{
  "model": "image FSQ autoencoder",
  "dataset": "photos of plants, animals and fungi (iNaturalist)",
  "train_examples": 155796,
  "image_size": 64,
  "crop_scale_min": 1,
  "horizontal_flip": true,
  "bottleneck": "fsq",
  "downsampling_factor": 8,
  "encoder_arch": "caformer",
  "encoder_norm": "layernorm",
  "encoder_norm_position": "sandwich",
  "encoder_activation": "gelu",
  "encoder_mlp_ratio": 3,
  "encoder_head_dim": 16,
  "encoder_fused_qkv": false,
  "encoder_qk_norm": true,
  "encoder_parallel_block": false,
  "encoder_inner_norm": false,
  "encoder_drop_path": 0.15,
  "encoder_patch_size": [4, 4],
  "encoder_conv_stem": false,
  "encoder_depths": [4, 4],
  "encoder_widths": [64, 128],
  "encoder_kernel_size": 7,
  "loss": "mse",
  "latent_channels": 4,
  "decoder_norm": "groupnorm",
  "decoder_activation": "gelu",
  "decoder_weight_standardization": false,
  "decoder_widths": [32, 32, 64, 128],
  "decoder_blocks_per_level": 2,
  "decoder_block": "plain",
  "decoder_attention": false,
  "decoder_upsampling": "nearest_conv",
  "levels": 7,
  "init": "xavier_uniform",
  "optimizer": "muon",
  "muon_scale": "original",
  "lr": 0.029,
  "momentum": 0.95,
  "nesterov": true,
  "orthogonalizer": "newton_schulz_5",
  "adamw_lr_other_params": 0.002,
  "grad_clip": 0.5,
  "steps": 11700,
  "batch_size": 256,
  "epochs": 19.2,
  "lr_schedule": "step",
  "warmup_steps": 2340,
  "weight_decay": 0.01,
  "adamw_weight_decay_other_params": 0
}
Rows from block 4 of the encoder of a small image FSQ autoencoder, named by matrix and row number. Rows with one number belong to one neuron. Each number is 128 + 24 x the weight over its row's rms, rounded and kept within 0 to 255. All counts start at 0.
Before each neuron's rows are labels from the 100 images, of 14848, where the neuron reaches its highest value: "patch colour" is the nearest of a few named colours to the mean colour under the peak. Only what is clearly more common there than usual is listed. The data: photos of plants, animals and fungi (iNaturalist).
# fc1: MLP up (encoder.blocks.4.mlp.fc1.weight, 384x128), inputs 0-127
# fc2: MLP down (encoder.blocks.4.mlp.fc2.weight, 128x384, transposed), outputs 0-127

patch colour: pink
fc1.270 [151 149 114  99 122 109 145 134 107 120 166  91 131 157 125 127 143 146 132 172 125  94 119 136 102 129 126 118 105 137  95 124 127 115 126 125 131 130 136 140 125 143 109 140 125 130  99 133 145 114 164 179 122 151  88 155 128 103 152 148  99 121 140  93 149 140  92 134 138 147 138 102 151 107 132 160 146 124  71 132 134 100 104 110 133 104 105 150 144 155 159 107 151  89 139 132 153  56 140 119 127 129 171 169 106 111 119 108  90 131 152 146 113 114 150 193  95 138  73 137  99 179 118  98  98  95 129  86]
fc2.270 [122  85 136 157 142 127  82 130  95 135 108 162 123  89 105 123 114 135 135 106 156 156 151 117 173 117 123 123 172 128 161 137 125 151 117 142 106  99 126 118 122  97 127  98 162 120 129 141 119 134 101  83 120 102 160 136 132 159  79 122 153 142  93 161 102 111 157 145 116  89 128 132  95 167 140  98 125 109 144 175 124 133 157 126 129 131 159 122 113 148 116 142 112 153 110 101  96 201 113 117 106 116  97  77 133 148 107 129 168 130 120 134 129 126 103  91 163 126 190 120 164 116 133 154 149 139 130 152]

patch colour: grey
fc1.199 [116 134 184 153 135 113 142 117 125 135 150 116  85 109 115  73  94  85 133 120 147 120 123 100 121 168  90 143 147 109 137 118 108 133  78 120 105 117 126 129 119 118 175 133 106 145 115 116 131 144 151 126 144 119  94 162 110 111 141  85 148 145 134 153 119 144  99 145 133 156 110 127  99 125 103 138  77 130 121 172 152 156 118 143  97 131 164 181 124 119 123 127  95 117 108 132 140 135  45 123 118 111  89 135 115 136 105 153 134 156 122 185  61 120 139 136 135 112 126 108 134 110 128  99 156 137 152 125]
fc2.199 [117 115  68 131 137 140 121 107  99 123 116 151 157 114 141 161 151 171 152 136 103 123 130 122 124  84 133  79 106 132 110 138 154 138 156 155 130 132 107 121 105 124  83 128 147 121 134 100 114 104 107 105 148 137 167  83 120 132 121 195  88 133  77 100 117 139 158 137 140 137 123 149 162 123 135 100 154 113 156 138 147  86 132 108 147 109 159  82 156 143 120 103 144 103 120 120 124 109 183 147 145 145 144 148 157 119 141  68 126 119 152  94 179 137 119 106 158 154 133 131 124 145 107 157  89 125 121 125]

patch colour: grey
fc1.64 [106 127 133 113 110 117 139 103 103 155 143  95 179 100 162 159 153 113 110 121 158 121 145 137 151  94 108  90 135 160 100 102 112 124 118 124 117 117 111 126 141 105  69 141  95  98 124 132 100 124 140 165 157  77 156 145 153 113  90 121 162 160 121 149 110 139 122 125 149 153 157 107 103 114  67 156  85 132 107 127  95 107 110 121 111 152 123 116 108  99 108 156 150 150 130  94 112  92  96 105 159 138 129 146 109 149 103 129 137 143 112 148 171 138 150 130 109  98 126 117 197 158 113 130 141  97 116 124]
fc2.64 [137 110 106 160 103 147 140 101 120 135 105 170  51 150 118 101  88 157 143 134  94  95 131 127 157 142 117 151 114 127 146 123 138 142 126  93 122 150 115 113 108 137 156  91 141 176  94 185 161 112 148 103 132 169 129 129  68 110 114 121 127 115 146 123 158 158 122 137 107 122 108 150 141 122 138  88 159 139 143 143 122 178 124 105 137 109 112 118 149 125 118 113 137 105 164 134 141 112 178 144  98 112 133 141 119  99 129 139 129 120 137 164 115 106 107 149 125 125 136 119 108 106 120 186  97 173 155  77]

patch colour: pink
fc1.96 [115 111 131 125 153 155 151 123 117 138  95 108 136 141 127 108 174 146 121 111 120 103 142 108  73 152 145 159 127 172 158 100 148 165 134 138 156 163  92 141 130 146 124  95 116 132 136 115  63 131 155  88 135  87 115 168 119  96 101 115 164  77 116 111 133  75 142 100  94 193  95 125 141 151 139 127 149 166 132 138 149 169 113 124 116 144 116  98 143 131 117  93  92 168 131 176 111 114 132 126 138 108 135 155 140 129 103 133 132 125 138 117 135  97 129 117 112 153 162 104 103 109 131  93 127 113 133 121]
fc2.96 [139 122 112 129  92 120 101 134 151 112 158 161  92 117 128 148 110  98 138 143 149 114 125 158 168 124 101  91 133 116 124 153  98  90 109 122 129 120 119 133 108 116 121 118 150 101 157 145 173 118 128 163 144 194 140 103  93 213 162 133 105 163 137 127 145 168 104 153 127  51 137 137 133  83 139 113 155 140 148  92 123  95 141 126 113  83 115 130 133 116 113 175 114  86 145 109 149 143 143 119 119 156 110 121 126 108 109 120 122 129 116 134 132 140 151 108 147 108  99 119 162 136 138  97 162 144 133 135]

patch colour: yellow
fc1.66 [103 120 160 148  97  81 123 103 146 130 120  99 150 118 106 112 133 108 117 146 102  95  78 136 129 129  86  94 177 126 104 153  86 101 152 100 117 117 122 121  89 148 158 111 140 107 150 139 117 111 122  97 146 125 111 109 150 119 119 154 173 124  84 135 169 161 146 151 113 183 102 109 142 145  97 175 107 130 110 163  81 142 122  91 160 102 102 136 124 157 136 117 118 112 142 171 120 133 130 132 125 113 141 127 189  90 108 125 152 131 123  77 138 126  93 131 109 126 129 125 136 164 131 113 120  99 148 127]
fc2.66 [ 65 144 106 148 147 111 122 124  89 105 109 140 144 158 150 112  97  90 151 138 117 149 135 174 109 117 126 135 166 129 143 212 128 137 134 112 135 122 166 121 133 110 119 129  71 129 133 131 157 135 133 178 161 132 111 125 132 105 103 139 101 146 123 119 120  84 122  99 121 129 151 145 102 125 134 147  99  96 156 105 110 115 130 125 130 122  84 115 124 188 167  84 164  75 115 107 152 111 147 137 137 111 125 102 113 149 163 160 132 144 112 173 160 146 122 130 115 145  91 125 150 102 111 139 126 123 137 141]

patch colour: cyan
fc1.286 [126 115 142 136 154 130 130 120 169 117 121 163 137  77 147 120 129 116 166 105 101 101 131 144 157 145 122 121 124 125 121 119 155  92 148 172 124 120 123 132 114 157 145 145 122 103 149 114 109 103 157 167  94 142 126 102 146 119 133 131 140 103 132 132 146 114 121 118 144 138 177 179 122 101 123 142  85 148 113 112 112 110 102  51 143 135 147 118 133 129 119  81 102 117 212 130  76  99 130  86  99 161 127 168  91 121 135 159 141 132 124 149 126 108 135 104 122  98  98 137  98 123 133 112  89  91 113 135]
fc2.286 [100 149 108 107 107 124 137 108  95 147 113  86 120 182 115 143 118 145 103 144 167 166 115 122 134 107 151 120 119 135 116 156 135 156 112  89 129 129 114 135 143  96 128 105 139 123 102 104 146 121  88  92 157 110 132 154  86 124 141 127 161 140 106 137  95 162  89 136  97 143  97  95 136 142 126 122 161  72 112 122 146 121 157 171 100 145 150 134 143 116 142 156 172 101 113 149 161 175 128 150 169  99 122  79 139  98 136 131  86 185 120 124 141 137 126 145 109 146 154 106 145 130  87 141 147 136 137  95]

patch colour: brown; black
fc1.232 [129  81 154 173 137 125 142  85  90 127 147 133 128 147 133  98 112 148 177 104 103 132 108 102 130 167 125 120 135 136 101 135  95 105 120 113 138 126 135 122 102  87  84 194  79 114 143 116  91 152 167 110 131 141 145 160  98 134 103 107 116  94 105 120 100 114 120 144 163 125 147 192 127 119 106 109 143 158 109 115 105 117  98 133 115 129 124 139 139 127 153 138  95 100 140 109 117 174 163 113 140 114 115 113 142 167 144  54 121 118 146 147 102 133 142 135 128 128 155 134 152 156 141 122 112 165 150 115]
fc2.232 [102 147  82 109 161 143 123 157 162 119 113 119 100 130 104 124  95 118 128 133 118 130 154 169 122 102 105 107 125 139 139  94 148 146 144  90 129 120 135 135 161 173 121 133 170 137 139 141 144 121 119 154 112 116 140 128 170  86 140 135 117 146 123 166 150 148 117 117 171 126 143  89 117 137 121  88 125  88 104 109 121 145 133 116 142 132 143 184 159 138 128 115 164 141 120 113 117  87  91 103 132  99 129 161 106  88 136 163  97 134 119  74 125 127 182  95 156  97 130 153 136  97 141  92 128 131 105 194]

patch colour: pink; white
fc1.359 [125 120 132  88 174 134 147 116 155 101 156 137 151 138 120 124 141 134 149  74 133 125 167 137  80 105 135 169 125 105  98 128 118 121  93 174 129  68 119 137 140 116  99 111 108 109 153 160 124 139 118  95 143 160 120 126 145 131 179 102 146 132 131 101 142 103 183  95 132 107 110 122 111  98 110 150 139 129 148 158 146 144 118 113  64 114 126 124 115 127 159 119 186 124 143 135 156 132 136 132 105 169 150 103 133 152 108 154 146 109 142 120 155 155  93 128 173 112 132 150 108 142 151 145 145  96  96  92]
fc2.359 [122 152 103 115 100 127 122  98 110 136  89 130 120 101 144 168 112 160 173 140 133 134 109 134 128 123 156 124 122 161 133 119 114 122 143  82 117 139 126 150 107 159 144 122 116  83 119 102 132 113 119 190 111 130 151 115  73 160 113 152 157 136 122 206 174 139 100 124 110 152 149 142 105 128 147 135 130 110 131 111 137  96 120 121 180 156 134 139 151 128 110 135  81 152  91 133 100 124 140 113 144 103 125 172  72 120 101 134  74 171 105 152 133 129 132 142 139 130 116 100 142  99 157 134  94 141 158 130]

patch colour: pink
fc1.339 [132 125 121 135 117  99 109  82 112 138 145 168 171  94 145 150 123 168 139 132  90 115 122 151 103 130 119 105 104 125 142 155 113 133 122 153 136  90 100 160 110 116 123  90 141  62 132  92 141 154 105 122 152 138 108  91 111 156 155 161 121 129 102 115 167 116 161 109 124 101 141 136 135 112 122 112 188  97 107 120 129 103  66 159 120  99  72 104 116 145 140 121 113 124 140 110 129 140 141 117 137 160 130 134 126 102 133  99 116 115 108 134 133 155 137 151 172 119 146 157  70 124 169 108 122 114  78 119]
fc2.339 [131 121 129 144 122 124 116 148 154 151  98 126  98 147  95 130 147 125 162 142 138  92 122  82 116 142  97 142 119 135 147  79 146 106 137 112  77 128  96  74  92 114 145 166 126 120 122 151 126 101 144 137 155  99 172 118 106 115  99 136 131 155 111 105 133 137 105 137 138 155  73 136 135 153 144 139  92  94 172 163 127 125 178 119 132 137 159 156 127 113 125  65 155 122 129 126 134 155 120 132 136 138 124 122 106 127 116 108 118 158 140 125 111 129 129 130 195 141 110 101 177 122  99 158 130 157 184  94]

patch colour: cyan
fc1.223 [ 91  92  86 140 105 153 155 149 109 133 152 161 121 125  98 130 185 166 143 138 129  93 148 119 129 120 138 140 149 167  99 104 140 177  96 142 152 168 123 206 121 119 155  84 131 103 123 126  72 108 175 119 101 144 149 138 119 106 122 139 161 132 120 127  93  99 140 144 116 109 100 118 100  90 134 137 146 103  99 137 129 124 136 110  87 132 103  91 105 135 105 147 131 120 121 134 125 146 111  88 151 157 141 163 114 149 144 151  87 146 119 163 162 119 137 113 147 112 138 116 161 142 145 124 100 130 110 122]
fc2.223 [111 152 121 112 160 129 114 101 137 119 119 127 113 143 150  79  90  93 122 121 145 123 102 140 177 164 140  79 127  95 145 152 110  75 130 164 112 104 133 110 162 162 128 134 113 137 129 111 153 179  95 194 138 140 135 154 159 160 149  98  77 148 159 158  92 137 132 162 137 135 117 118 126 105 150 134  76 104 139 107 159 128 116 125 148 116 108 151 168 129 160 106 110 134 164 116 124 117 120 105 129 100 137 135 134 125 130 137 153 120 152 110 117 160  83 145  80 152 123 107 106 115  90 135 128 119 151 111]

patch colour: white
fc1.343 [156 102 117 136 116 138 132 114 145 133 144 108 140 105 113 114  81  85 121 127 118  65 134 143 108 170 121 118 122 178 112 121 156 127 105 147 125 109 141 136 126 125 105 146 180 131 128  86 133 152 130 111 105 115 179 124 157  83 106 115 155 170  99 122 121 119 103 119 210 137 144 117 125 133 159 149 109 124 163 139 118 107 127 114  89 132 140 124 138  83 176 105 131 133 117 127 145 126 136 118 124 116 126 162 178 126 137  95  96 115 108 160 130 101  94 127 139 162 133 100  91 158 135  78 159 130 130 100]
fc2.343 [114 156 150 131 158 149 117 126 122 118 137 120 114 157 159 170 137 142 152 137 129 176 114  87 120  84 135 120 135  97 114 121  91 108 143 100 129 112 121 118 121 142 140 147  84 124 129 140 136 130 108 163 131 144  73 162 107 188 121 141  93 113 166 117 126 143 146 117  59 114 140 162 131 119  82  99 158 132  86 112 125 139 128 126 157  91 122 124 124 183 141 156 114 114 144 151 105 108 163 144 114 122 122 107  98 100 155 146 177 144 135 117 127 159 144 144 140 116 122 160 131  75 106 131  78 105 149 141]

patch colour: brown
fc1.346 [105 128 125  84 131  91 119 130  89 139 119 105 113 104 165 108 118 114 132 151  84 138 120 123 119 118 115 132  94 146  98 152 102 117 175 123 163 132 115 109  94 106 115 140 128 127 174 111 109 123 109  95 131 120 130 157  94 170 141 163 149  92 118 107 132 123 167 115 147 153 105 165 155 124 104  88  79 146 149 104 124 128  93  77 150 126 119 101 136 128 126 127 104 155 118 115 120 111 112 126 158  79 168 156 180 156 134  92 158 162 136 104 131 129 144 169 140 106 137 153 109 150  77 113 158 117 124 142]
fc2.346 [148 142 131 142 116 145 129 107 136 109 155 155 129 146 124 156 107 143 157  89 138 142 129 107 107 143 133 105 147 107 166 109 143 105  78 130 114 108 109 160 137 120 166 136 136  95  96 110 114 125 154 150 133 142 143  91 119 136 136  51  88 135 147 135 140 156  86 124  93 124 161 128  87 134 159 159 151 113 114 182 109 122 146 181 105 124 129 176 134  98 140 166 132 116 130 162  93 115 115 137  93 143  81 126 122 117 103 182 121 107  87 135 121 125 116 123 122 151 107 120 152 145 180 152 143 103 144 115]

patch colour: pink
fc1.261 [ 86 122  92  73 130 112 107 115 171 100  94 144 102 129 137 171 136 120 133 126 128  94  98 131 101 127 168 131 162 153 145 141 136 102 145 125 130 111 122 149  82 129 160 160 104  89 140 118 118  75 112 125 105  80 134 124 140 136 141 118 153 150 127 125 104 138  92 122 123 147 135 132 112 158 101 161 126 120 137  97 124 107 119 120 113 109 132  82 158 117 117  97  95 106 205 138 146 119 124 105 133 123 147 142 137 101 151 160 107 172 158 110 141 149 154 123 131 121 138 102  90 111  67  98 118 112 153 105]
fc2.261 [136 105 173 169 121 151 101 127  69 138 106 156 153  90 108 101 112 132 141 102 124 158 147 125 155 135 103 137 168 120 160 117 119 128 115 164  96 126 132 114 143 124 130  83 145 108 137 130 109 176 114 119 142 123 160 120 147 120  82 147 121 142 126 167 121  85 183 136 113 107 145 134 100 141 146  94 107 114 144 157 125 129 119 112 139 125 145 148  92 135 129 128 106 184 109  84  88 186 134 129 103 164 100  97 128 144  91 120 159 109 120 144 117 121  98  88 153 112 137 155 162 118 160 154 140 117 115 146]

patch colour: white
fc1.263 [ 95 134  90  96 200  78 131 127 173 101  79 147 129 148 106 105 124 131 124 131 172 130 137 142 134 125 104 134 142 140 152 130 103 114 136 119  86 133 124 127 146 114 127 133 108 151 149 128 145 171 119 108  80  99 125 122 131 137 116 118 131 130 149 136 112 131  97 153 135 144 110 117 120 138 134 160 143 151 116 140 153 134 123 103 101 104 123 154 148 114  98 155 205 130 175 190 156 136 111 141  73  97 137 119 149 149 112 146 146 137 141 120 135 102 129 103 130 173 105 119 159 173 139 132 129 183 136 129]
fc2.263 [ 90 122 154 133  98 169 121 139  99 169 155 122 110  92 109 129 149 123 140 131  85  92 101 133 157 106 120 155 143 125 136 126 142 104 126 131 175 146 162 116 119 155 138 130 138 122 119 147 121 121 147 114 119 148 172 153  77 129 152 136 140 132 111 123 174 151 160  95 125  98 147 137 121 158 108 137 163 119 123 105 111 137 139 117 140 146 114  72 158 127 125 102  81 109 111 100 131 124 163 149 203 135 130 145  93 149 132 107 108 123  83 153 104 130 154 110 169 109 158 117  75  88 112 139 124  99 150 105]

patch colour: white
fc1.124 [145 115 182 120  96 126  73  92 156 158 195 111  93 121 165 159 100 108 101 152  84  80 102 129 121 120  86  97 152 157 109 106 100 126 140 118 134 106 114 150 109 146 142 143 163 130 147 129 132 111 128 132 117 103 138 129 148 151 157 146 138 144 111 167 148 141 150 131 130 132 104 110 127 136 152 132 117 121 123 181 107  88 121 136 181 128 142 139 150 119 117 154  79 143 169 116 106 137 180 165 144 114 158 125 143 118 127 110 155 130 138  87  94  84 128 116 117 115 140 114 123 146 120 170 129 124 131 114]
fc2.124 [105 163 117 144 156  94 113 158  85  55 122 123 108 151 124 110 131  78  88 131 136 124 133 140 148 148 106 114 106 130 139 172 144  97 120 136 139  96 133  75 119 147 123 105  99 152 139 119 158 151 140 141 183 137 142 125 157 123 108 114 120 103 116 161 134 130 130 110 118 140 112 142 110 146 102 148  98 156 137 100 112 124 150 119 156 141  95 134 131 150 113 131 174 130  69 126 140 150  90 142 116 110  95 110 172 116 137 146 173 140 119 166 149 132 127 160  88 200 126 138 136 111 118 150  97 120 137 135]

patch colour: brown
fc1.340 [147 119 122 152 114 112 136 127 125 142 131 105  94 163 103 125 123 125 118 145 125 116 105 110 106 139 130 119 141 128 113 126 121  71 133 125 142 108 119 101 141  86 111  71 134 110  99 138 130 162  92 125 114  91 134 139 126 108 114 153 150 122  81 104 127 155  85 132  99 129 137 107 122 134 174 115 145  75  64 147 118  83  86 135 145 147 156 135 123 177 139 134 135 105  81 158 149 143 109 123 153 124 134  65 118 139  97  94 108 109 122 126 134  96 110 185 135 180 124 161 141 137 104 111 149 147  99 116]
fc2.340 [100 119 139 123 132  90 106 152 101 104 132 143 151  86 145 155 123 137 127 133 114 119 135 128 110 126 135 106 118 155 130 109 114 169 117 131 125 120 147 149  69 156 105 179  91 119 135 132 119 121 165 130 150 145 114 140 153 140 139 119  96 122 148 127 139  96 146 151 162 152 103 142 138 175  81 133 131 188 197 134 134 144 152 147  91  84  88 105 130  99 117 141 109 118 135  82 150  97 109 112  63 132 144 183 139 142 130 116 144 120 130 104 113 157 139 107 131  95 133  99  90 140 134 137 104 144 162 142]

patch colour: cyan
fc1.98 [102 129 135 144  97  98 105 144 112 112 113  89 123 140 143 160  92 141 128 139 136 102 150  86 155 124 137  72 153  90 129  95 144 152 112 139 111 164 111 114 138 158 159 153  94 108 154 112 172 133  90 114 132 161  94 130 146 117 122 147 177  99 159 126 142 133 149 120 130 162 146 115 114  84 143  93 114 119 135 120 144 177 136 155  79 121 117 105 152 143 146 121 115 118 101 145 155 123 116 101  80 182 164 138 116 125 173 108 142 115 100 131 103 140 118 118 130 138 155 136 183 105  96 151  97 136 119 138]
fc2.98 [148 118 133 134 167 143 138 137 148 150  89 149 140 156  99  92 149 131 148 144 101 141 124 116 123 112  98 130  89 132 114 142 122  71 135 125 148  94 121 120 125 130 141 147 171 115 110 142 134  81 133 151 127 121  99 132 123 123 148 117  96 127 114 125 114 105 108 100 148 137 119 167 105 146 149 134 118 115 100 215 118 112 142 138 151  66 146 148 124 102 108 122 142 157 116 180 107 130 127 132 152  84 133 160 121 169 105 134 118 131 144 175 112  95  71 123 135  89 133 126  81 179 143 132 138 119 138 164]

patch colour: yellow
fc1.184 [109 118 161 142 107  82 130 113 110 101 117  77 144 102 125 102 155 116 112 120 110  71 109 129 109 145 121 111 151 124  91 154 126 107 135  91  96 138 105 104  81 124 112 100 150  75 131 136 109  62 117  88 157 100 122 112 160 111 116 149 154 104 113 134 146 151 154 139 109 163 102 120 132 124  97 159 121 107 132 141 105 114 132  95 137 119 132 104 128 141 133 104  80 124 138 178 123 123 134 128 109 112 134  98 167 115 133 112 123 147 111  74 114 110  85 139 151 132  74 141 134 128 126  83 138 108 168 119]
fc2.184 [ 77 148  91 151 112 140 111 158 180 124  85 180 112 145 131  73 133 137 123 129 161 170 153 121 106  79 130 141 113 119 142 122 117 167 124 176 111 142 151 136 172 140 124 161 127 104 115 127 126 157 183 152 105 119 130 157  88 130 102  94 124 149 132 101  97 116  86 107 127  88 159 154 151 120 139 151  91 133 110 108 116 150 100 151 144 111 109 120 161 136 112 128 180 114 105 134 122 137 105 100 141 118 125 138 108 122 128 105 120 105 110 141 152 134 135 138 126 141 150  78 132  87 134 118 123 133 132 176]

patch colour: grey
fc1.247 [140 120 121 147  93 146 140 168 137 166  86 145 132 127 107 125  92 163 129 110 111 128  90 127 177 128 158 126 112  90 126 121 105  75 117 115 125 126 102 151 117 130 136 134 123 135 145  98  87 119 118  82  96 158 137 137 195 173 164 130 115 135 109 155 113 119 153 138 133 129 103 117 171 102 115 171 126 167 131 113 162 164  95 133 123 143 127 121  74 117 150 149  84 103  89 116 151 138  74 154 150 168 127 131 111 131 130 144 139 135 139 151 126 109 126 120  90 120 152 162  94 132 143 123 119 151 122 155]
fc2.247 [142 117 139 108 126  81  97  79 125 158 145  76 138 114 130 146 120  91 117 141 117 132 134 127  89 139  96 141  97 163 144 143 129 144 180 149 128 150 154 106 143  75  94 157 131 156 121 155 130 174 140 140 106 109 107 143  95 112  96 164 137  99  94 104 127 136 142 122 128 176 168 136 109 149 135 121 157 131 122 148 134 182 150 133 133 104 163 134 149 109 131 124 157 151 152 121 104 115 121 163 135  95  70 130 155 150 108 112 120  88 126  91 150 115 128 137 149 117 121 155 123  61 143 120 110 123 139 122]

patch colour: brown
fc1.3 [139 107 147 132 107 129 132  98 102 110 131 116 124  95 173 140 122 122  95 130 135  87  86 115  97 135 140 159 144 118 126 165 127  91 130 119 133 130 141 171 123 172 115 117 112 133 136 111 109 161 120 139 115 109 143  84 148  82 174 111 139 133 116 160  98 129  80 156 179 124 165  88 128  97  96 141 153 143 106 139 159 111 134 139 168 138 108 137 130 149  99 129  56 105 130 102 122 143 132 108 145 148 156 115 109 114 139 119 119 147 127 116 152 151 118 119 129  95  91 164 122 151 157  79 190 136 151 136]
fc2.3 [115 144 123 136 129  90 159 123 124 168 145 175 140 110 124 153 106 151 145 111 111 145 123 133 189 140 111 124 138 130  69 116 163 143 131 173 109  96  84  92 143 106 132 126 143 116 115 142 107 119 135 133 108 113  98 155 121 137  91 143 143 127 159 113 172 133 133 106 141 134 119 195 186 151 147 107 127 106 106 123 140  95 108 127 142 132 168 134 140  89 117 121 101 150 110 109 121 101 148 177 130 103 136 106 172 159 131 130 132 123 107 139 115 115 144 138  95 116 133  69 144 140  70 131  99 144  95 143]

patch colour: pink
fc1.185 [114  89 130 157  91 117 107 180  98 136 193 122 130 109 141 155 136 145 116 115 120 132 131 131 162 102 129 100 129 108 139 132 145 148 116 143  87 145 137 140  78 110 139  88 127  90 145 116 103  98 128 122 110 163 166 146 168 158 149 118 149 115 113 116 142 113 137 137 124 124 149 115 156 135 117 132 159 160 139 114 142  83  81 141  90 127 138 142 138 165 126  84 104 114 116  78 114 118 123 119 114 129 118 144 161 113 105  96 129 174 137 176 186  92 114 125 127 114 163 145 155 136 132 118  84  84 130 125]
fc2.185 [164 140 103  89 148 100  96 116 135 165 113 120 166 142 128 134 105  88 168 147 161 134 121 161  85 120 151 146 118 125 161 125 126 131 133 123 136 138 122 166 158 143  68 117 148  98 150 125 141 171 122 163 106 107 116  89 100 136 133 124 121 122 155 118 107 100  63 116 117 123 150 195 138 106 141 127 114 130 119 121 170 133 178 119 166  89 127 129 116 129 131 196 117 148 142 112 143 122 120 120 148 129 106 114 115 137 123 157 100  88 138 104 105 148 152 109 103 139 101 105 112  76 122 135 135 144 141 126]

patch colour: brown
fc1.2 [119 114 145 101 124 154 126 116 122  92 149 145 153  91 162 133 104 114 104 107 129 108 117 109 116 123 117 160 163 122 101 138 142  98 138 120 164 131 101 203 113 153  97  88 129 126 139 113  70 132 133 146 123 113 135  76 139 119 168 108 132 122  92 141  95 106 106 134 158 121 150  75 116 122 112 146 171 128  96 111 152  94 134 124 154 132 113 105 153 132  86 136  56  98 132 112 120 148 115 110 136 146 124 138 109 123 129 102 144 130 145 104 132 160 109 137  81 133  94 117 125 142 155  84 181 138 121 150]
fc2.2 [146 155 173 161 135 148 107 116 122 123 144 134  76  57 110 126 137 123 151 126 137 120 114 102 133 106 125 134 143 162  63 100  77 132 163 150 135 108 128 107 196 131 123 143 181 121 112 130 109 136  99 156 109  86 116 136 125 129 136 115 105 127 134 139 160 120  98 127 149 136 161 121 139 103 130  99 145 124 125 141  95  85 103 135  79 101 168 140 122 107 110 127 118 121 151 114 162 134 153 159 129 114 139 157 135 133 145 128 161 118 160 136 142 116 182 135  94 168 116 106 151 127 109 142  79 147 124 124]

patch colour: black
fc1.79 [110 121 136 121 139 124 138 150 157 126 119 136 112 112 153 142  87 123 115 152 108 130 156 161 134 158  74 109 201 121  63 114 132 140 138 115 130 134 133 107 119 140 141 111 161  97 125 110  98 124 145 134 110 157 152 112 155 121 129  66 101 157 114 147 131 128 130 132 106 150 105  89 147 123 140 150 160 116 109  82 144 119  66  92 132 104 123 159 125 138 166  77 131 109 124  99 153 135 114 115 147 144 164 117 112 106 153  83 165 110 182 143 116 112 114 112 140 115 136 149 153 115  94 108 103 160 122 141]
fc2.79 [135  94 145 158 130 162  50 111 124 164 123 119 126 163 135 117 115 156 169 133 126 116 142 144 148  95 145 136  89 134 138 116 109 120  97 155 126 111 130 113 154 162  93 117 102 104 124 144 114 143  82 131 119 123 104  96 123 131 138 172 169 166 156 101 162 141 109 104 161 130 108 153  82 127  77 160  92 129 137 160 140 124 189 160 142 184  94 143 160 145 123 146 111  84 117 134 116 118 112 162 130 116 115 135 127 135 150 111 133 142 146  82 134 134 125 122 113 122 110 138 112 145 114 136 142  93  98 126]

patch colour: grey
fc1.366 [139 110 143  84 171 127 123 129 177 175 136 146 139 107 162 130 168 110 153 119 142 132 120 123 112 162 145 111 156  67 123 125 180 125 114  95 123  92 112 113 111 149 124 120 164 158 143 138 128 138  97 155 131 134 102 144 129  97 124 159 117  97 132 176 154 115 104 130 109 167 164  99 135 140 151 153 134 148 132 141 192 122 141 146 110 132 124 131 122 126 120 136 142 104 122  98  88 111 166 116 127 110 151  56  77 128  98 154 153  92 147  99 119 163 150 113 134 154 128 120 119  98 139 128 107 117 113 123]
fc2.366 [167 112 147 149  91 127 145 141 104 165 148 121 149 183  97 119 158  67 101 113 145 158 146 136 134 108 118 127 127 173 141 124  95 122 129 174 122 140 115 114 144 147 100 150 142 114 133 123 128 101 119 147 153 144 139 104 138  91 134 119  99 147 109  73  82  99 131 136 164 120  73 132 139 132 142  89 113 121 101 121 117 120 135 106 132  66 130 138 135 124 138 124 160 169 122 148 144 129 101 128 139 142  93 170 130 155 176  88 122 119 114 136 129  76 148 123 102 138 152 120 151  99 130 108 170 150 165 120]