config.toml
horizontal_flip = true
bottleneck = "fsq"
encoder_activation = "gelu"
encoder_fused_qkv = false
encoder_qk_norm = true
encoder_patch_size = [4, 4]
encoder_kernel_size = 7
decoder_widths = [32, 32, 64, 128]
decoder_block = "plain"
decoder_attention = false
levels = 7
lr = 0.029
Rows from block 5 of the decoder of a small image FSQ autoencoder, named by matrix and row number. Each number is 128 + 32 x the weight over its row's rms, rounded and kept within 0 to 255. All counts start at 0.
After each channel's rows are labels from the 100 images, of 14848, where the channel reaches its highest value: "responds to" is what is common among them. Only what is clearly more common there than usual is listed. The data: photos of plants, animals and fungi (iNaturalist).
# conv: 3x3 conv (decoder.decb.1.1.conv.weight, 32x32x3x3, each kernel summed), inputs 0-31

conv.9 [122  73 163 109 142 139 156 138  32 119 118 117  55 131 123 128 144 129 113 140 159  80  86 102 144 142 118 142 110 175 173 111]
responds to: order Passeriformes

conv.10 [118 124 151 176 119 129 201 155 128 124 142 196 116  90  97  81 178  89 142 150  95 160 139 141 117  66 146 122 133 134 175 106]
responds to: phylum Tracheophyta; kingdom Plantae

conv.28 [148 129 155  88 154  99 131 201  92 123 118 105 151 115 132 164 131 120  51 142 102 128 107 144 129  94  96 177  60 142 174 141]
responds to: phylum Arthropoda; class Insecta

conv.3 [150 107 103 151 122  74 152 107 154 143 153 141 146 106 179  45 143 133 133  69 196 152 112 132 185 144 121 149 127 130 102 157]
responds to: order Lepidoptera

conv.31 [124 130 115 134 124 170 150 114   0 140 123 135 173 135 150  87 141 126 182 124 147 108  83 108 150 140 122 139 122 132 139 121]
responds to: phylum Arthropoda; class Insecta; order Lepidoptera

conv.15 [107  69 198 116 140 135 142 151 100 135  67 145 145 148 122 122  81 151  93 141 131 121 102 161 105  74 109  92 139 122 136 206]
responds to: phylum Arthropoda; class Insecta

conv.21 [ 93 111 228  56 129 112  97 158 142 106 144 142 123 132 159 110 120 122 127 127 111  98 154 120 141  40 109 151 136 131 151 124]
responds to: phylum Arthropoda; class Insecta

conv.1 [160 118 122 159 115 121 112 178  66 129 124  91 128  50 168 142 145 127 155 102 106 142 181 133  98 132 165 126 153  82  66 146]
responds to: order Charadriiformes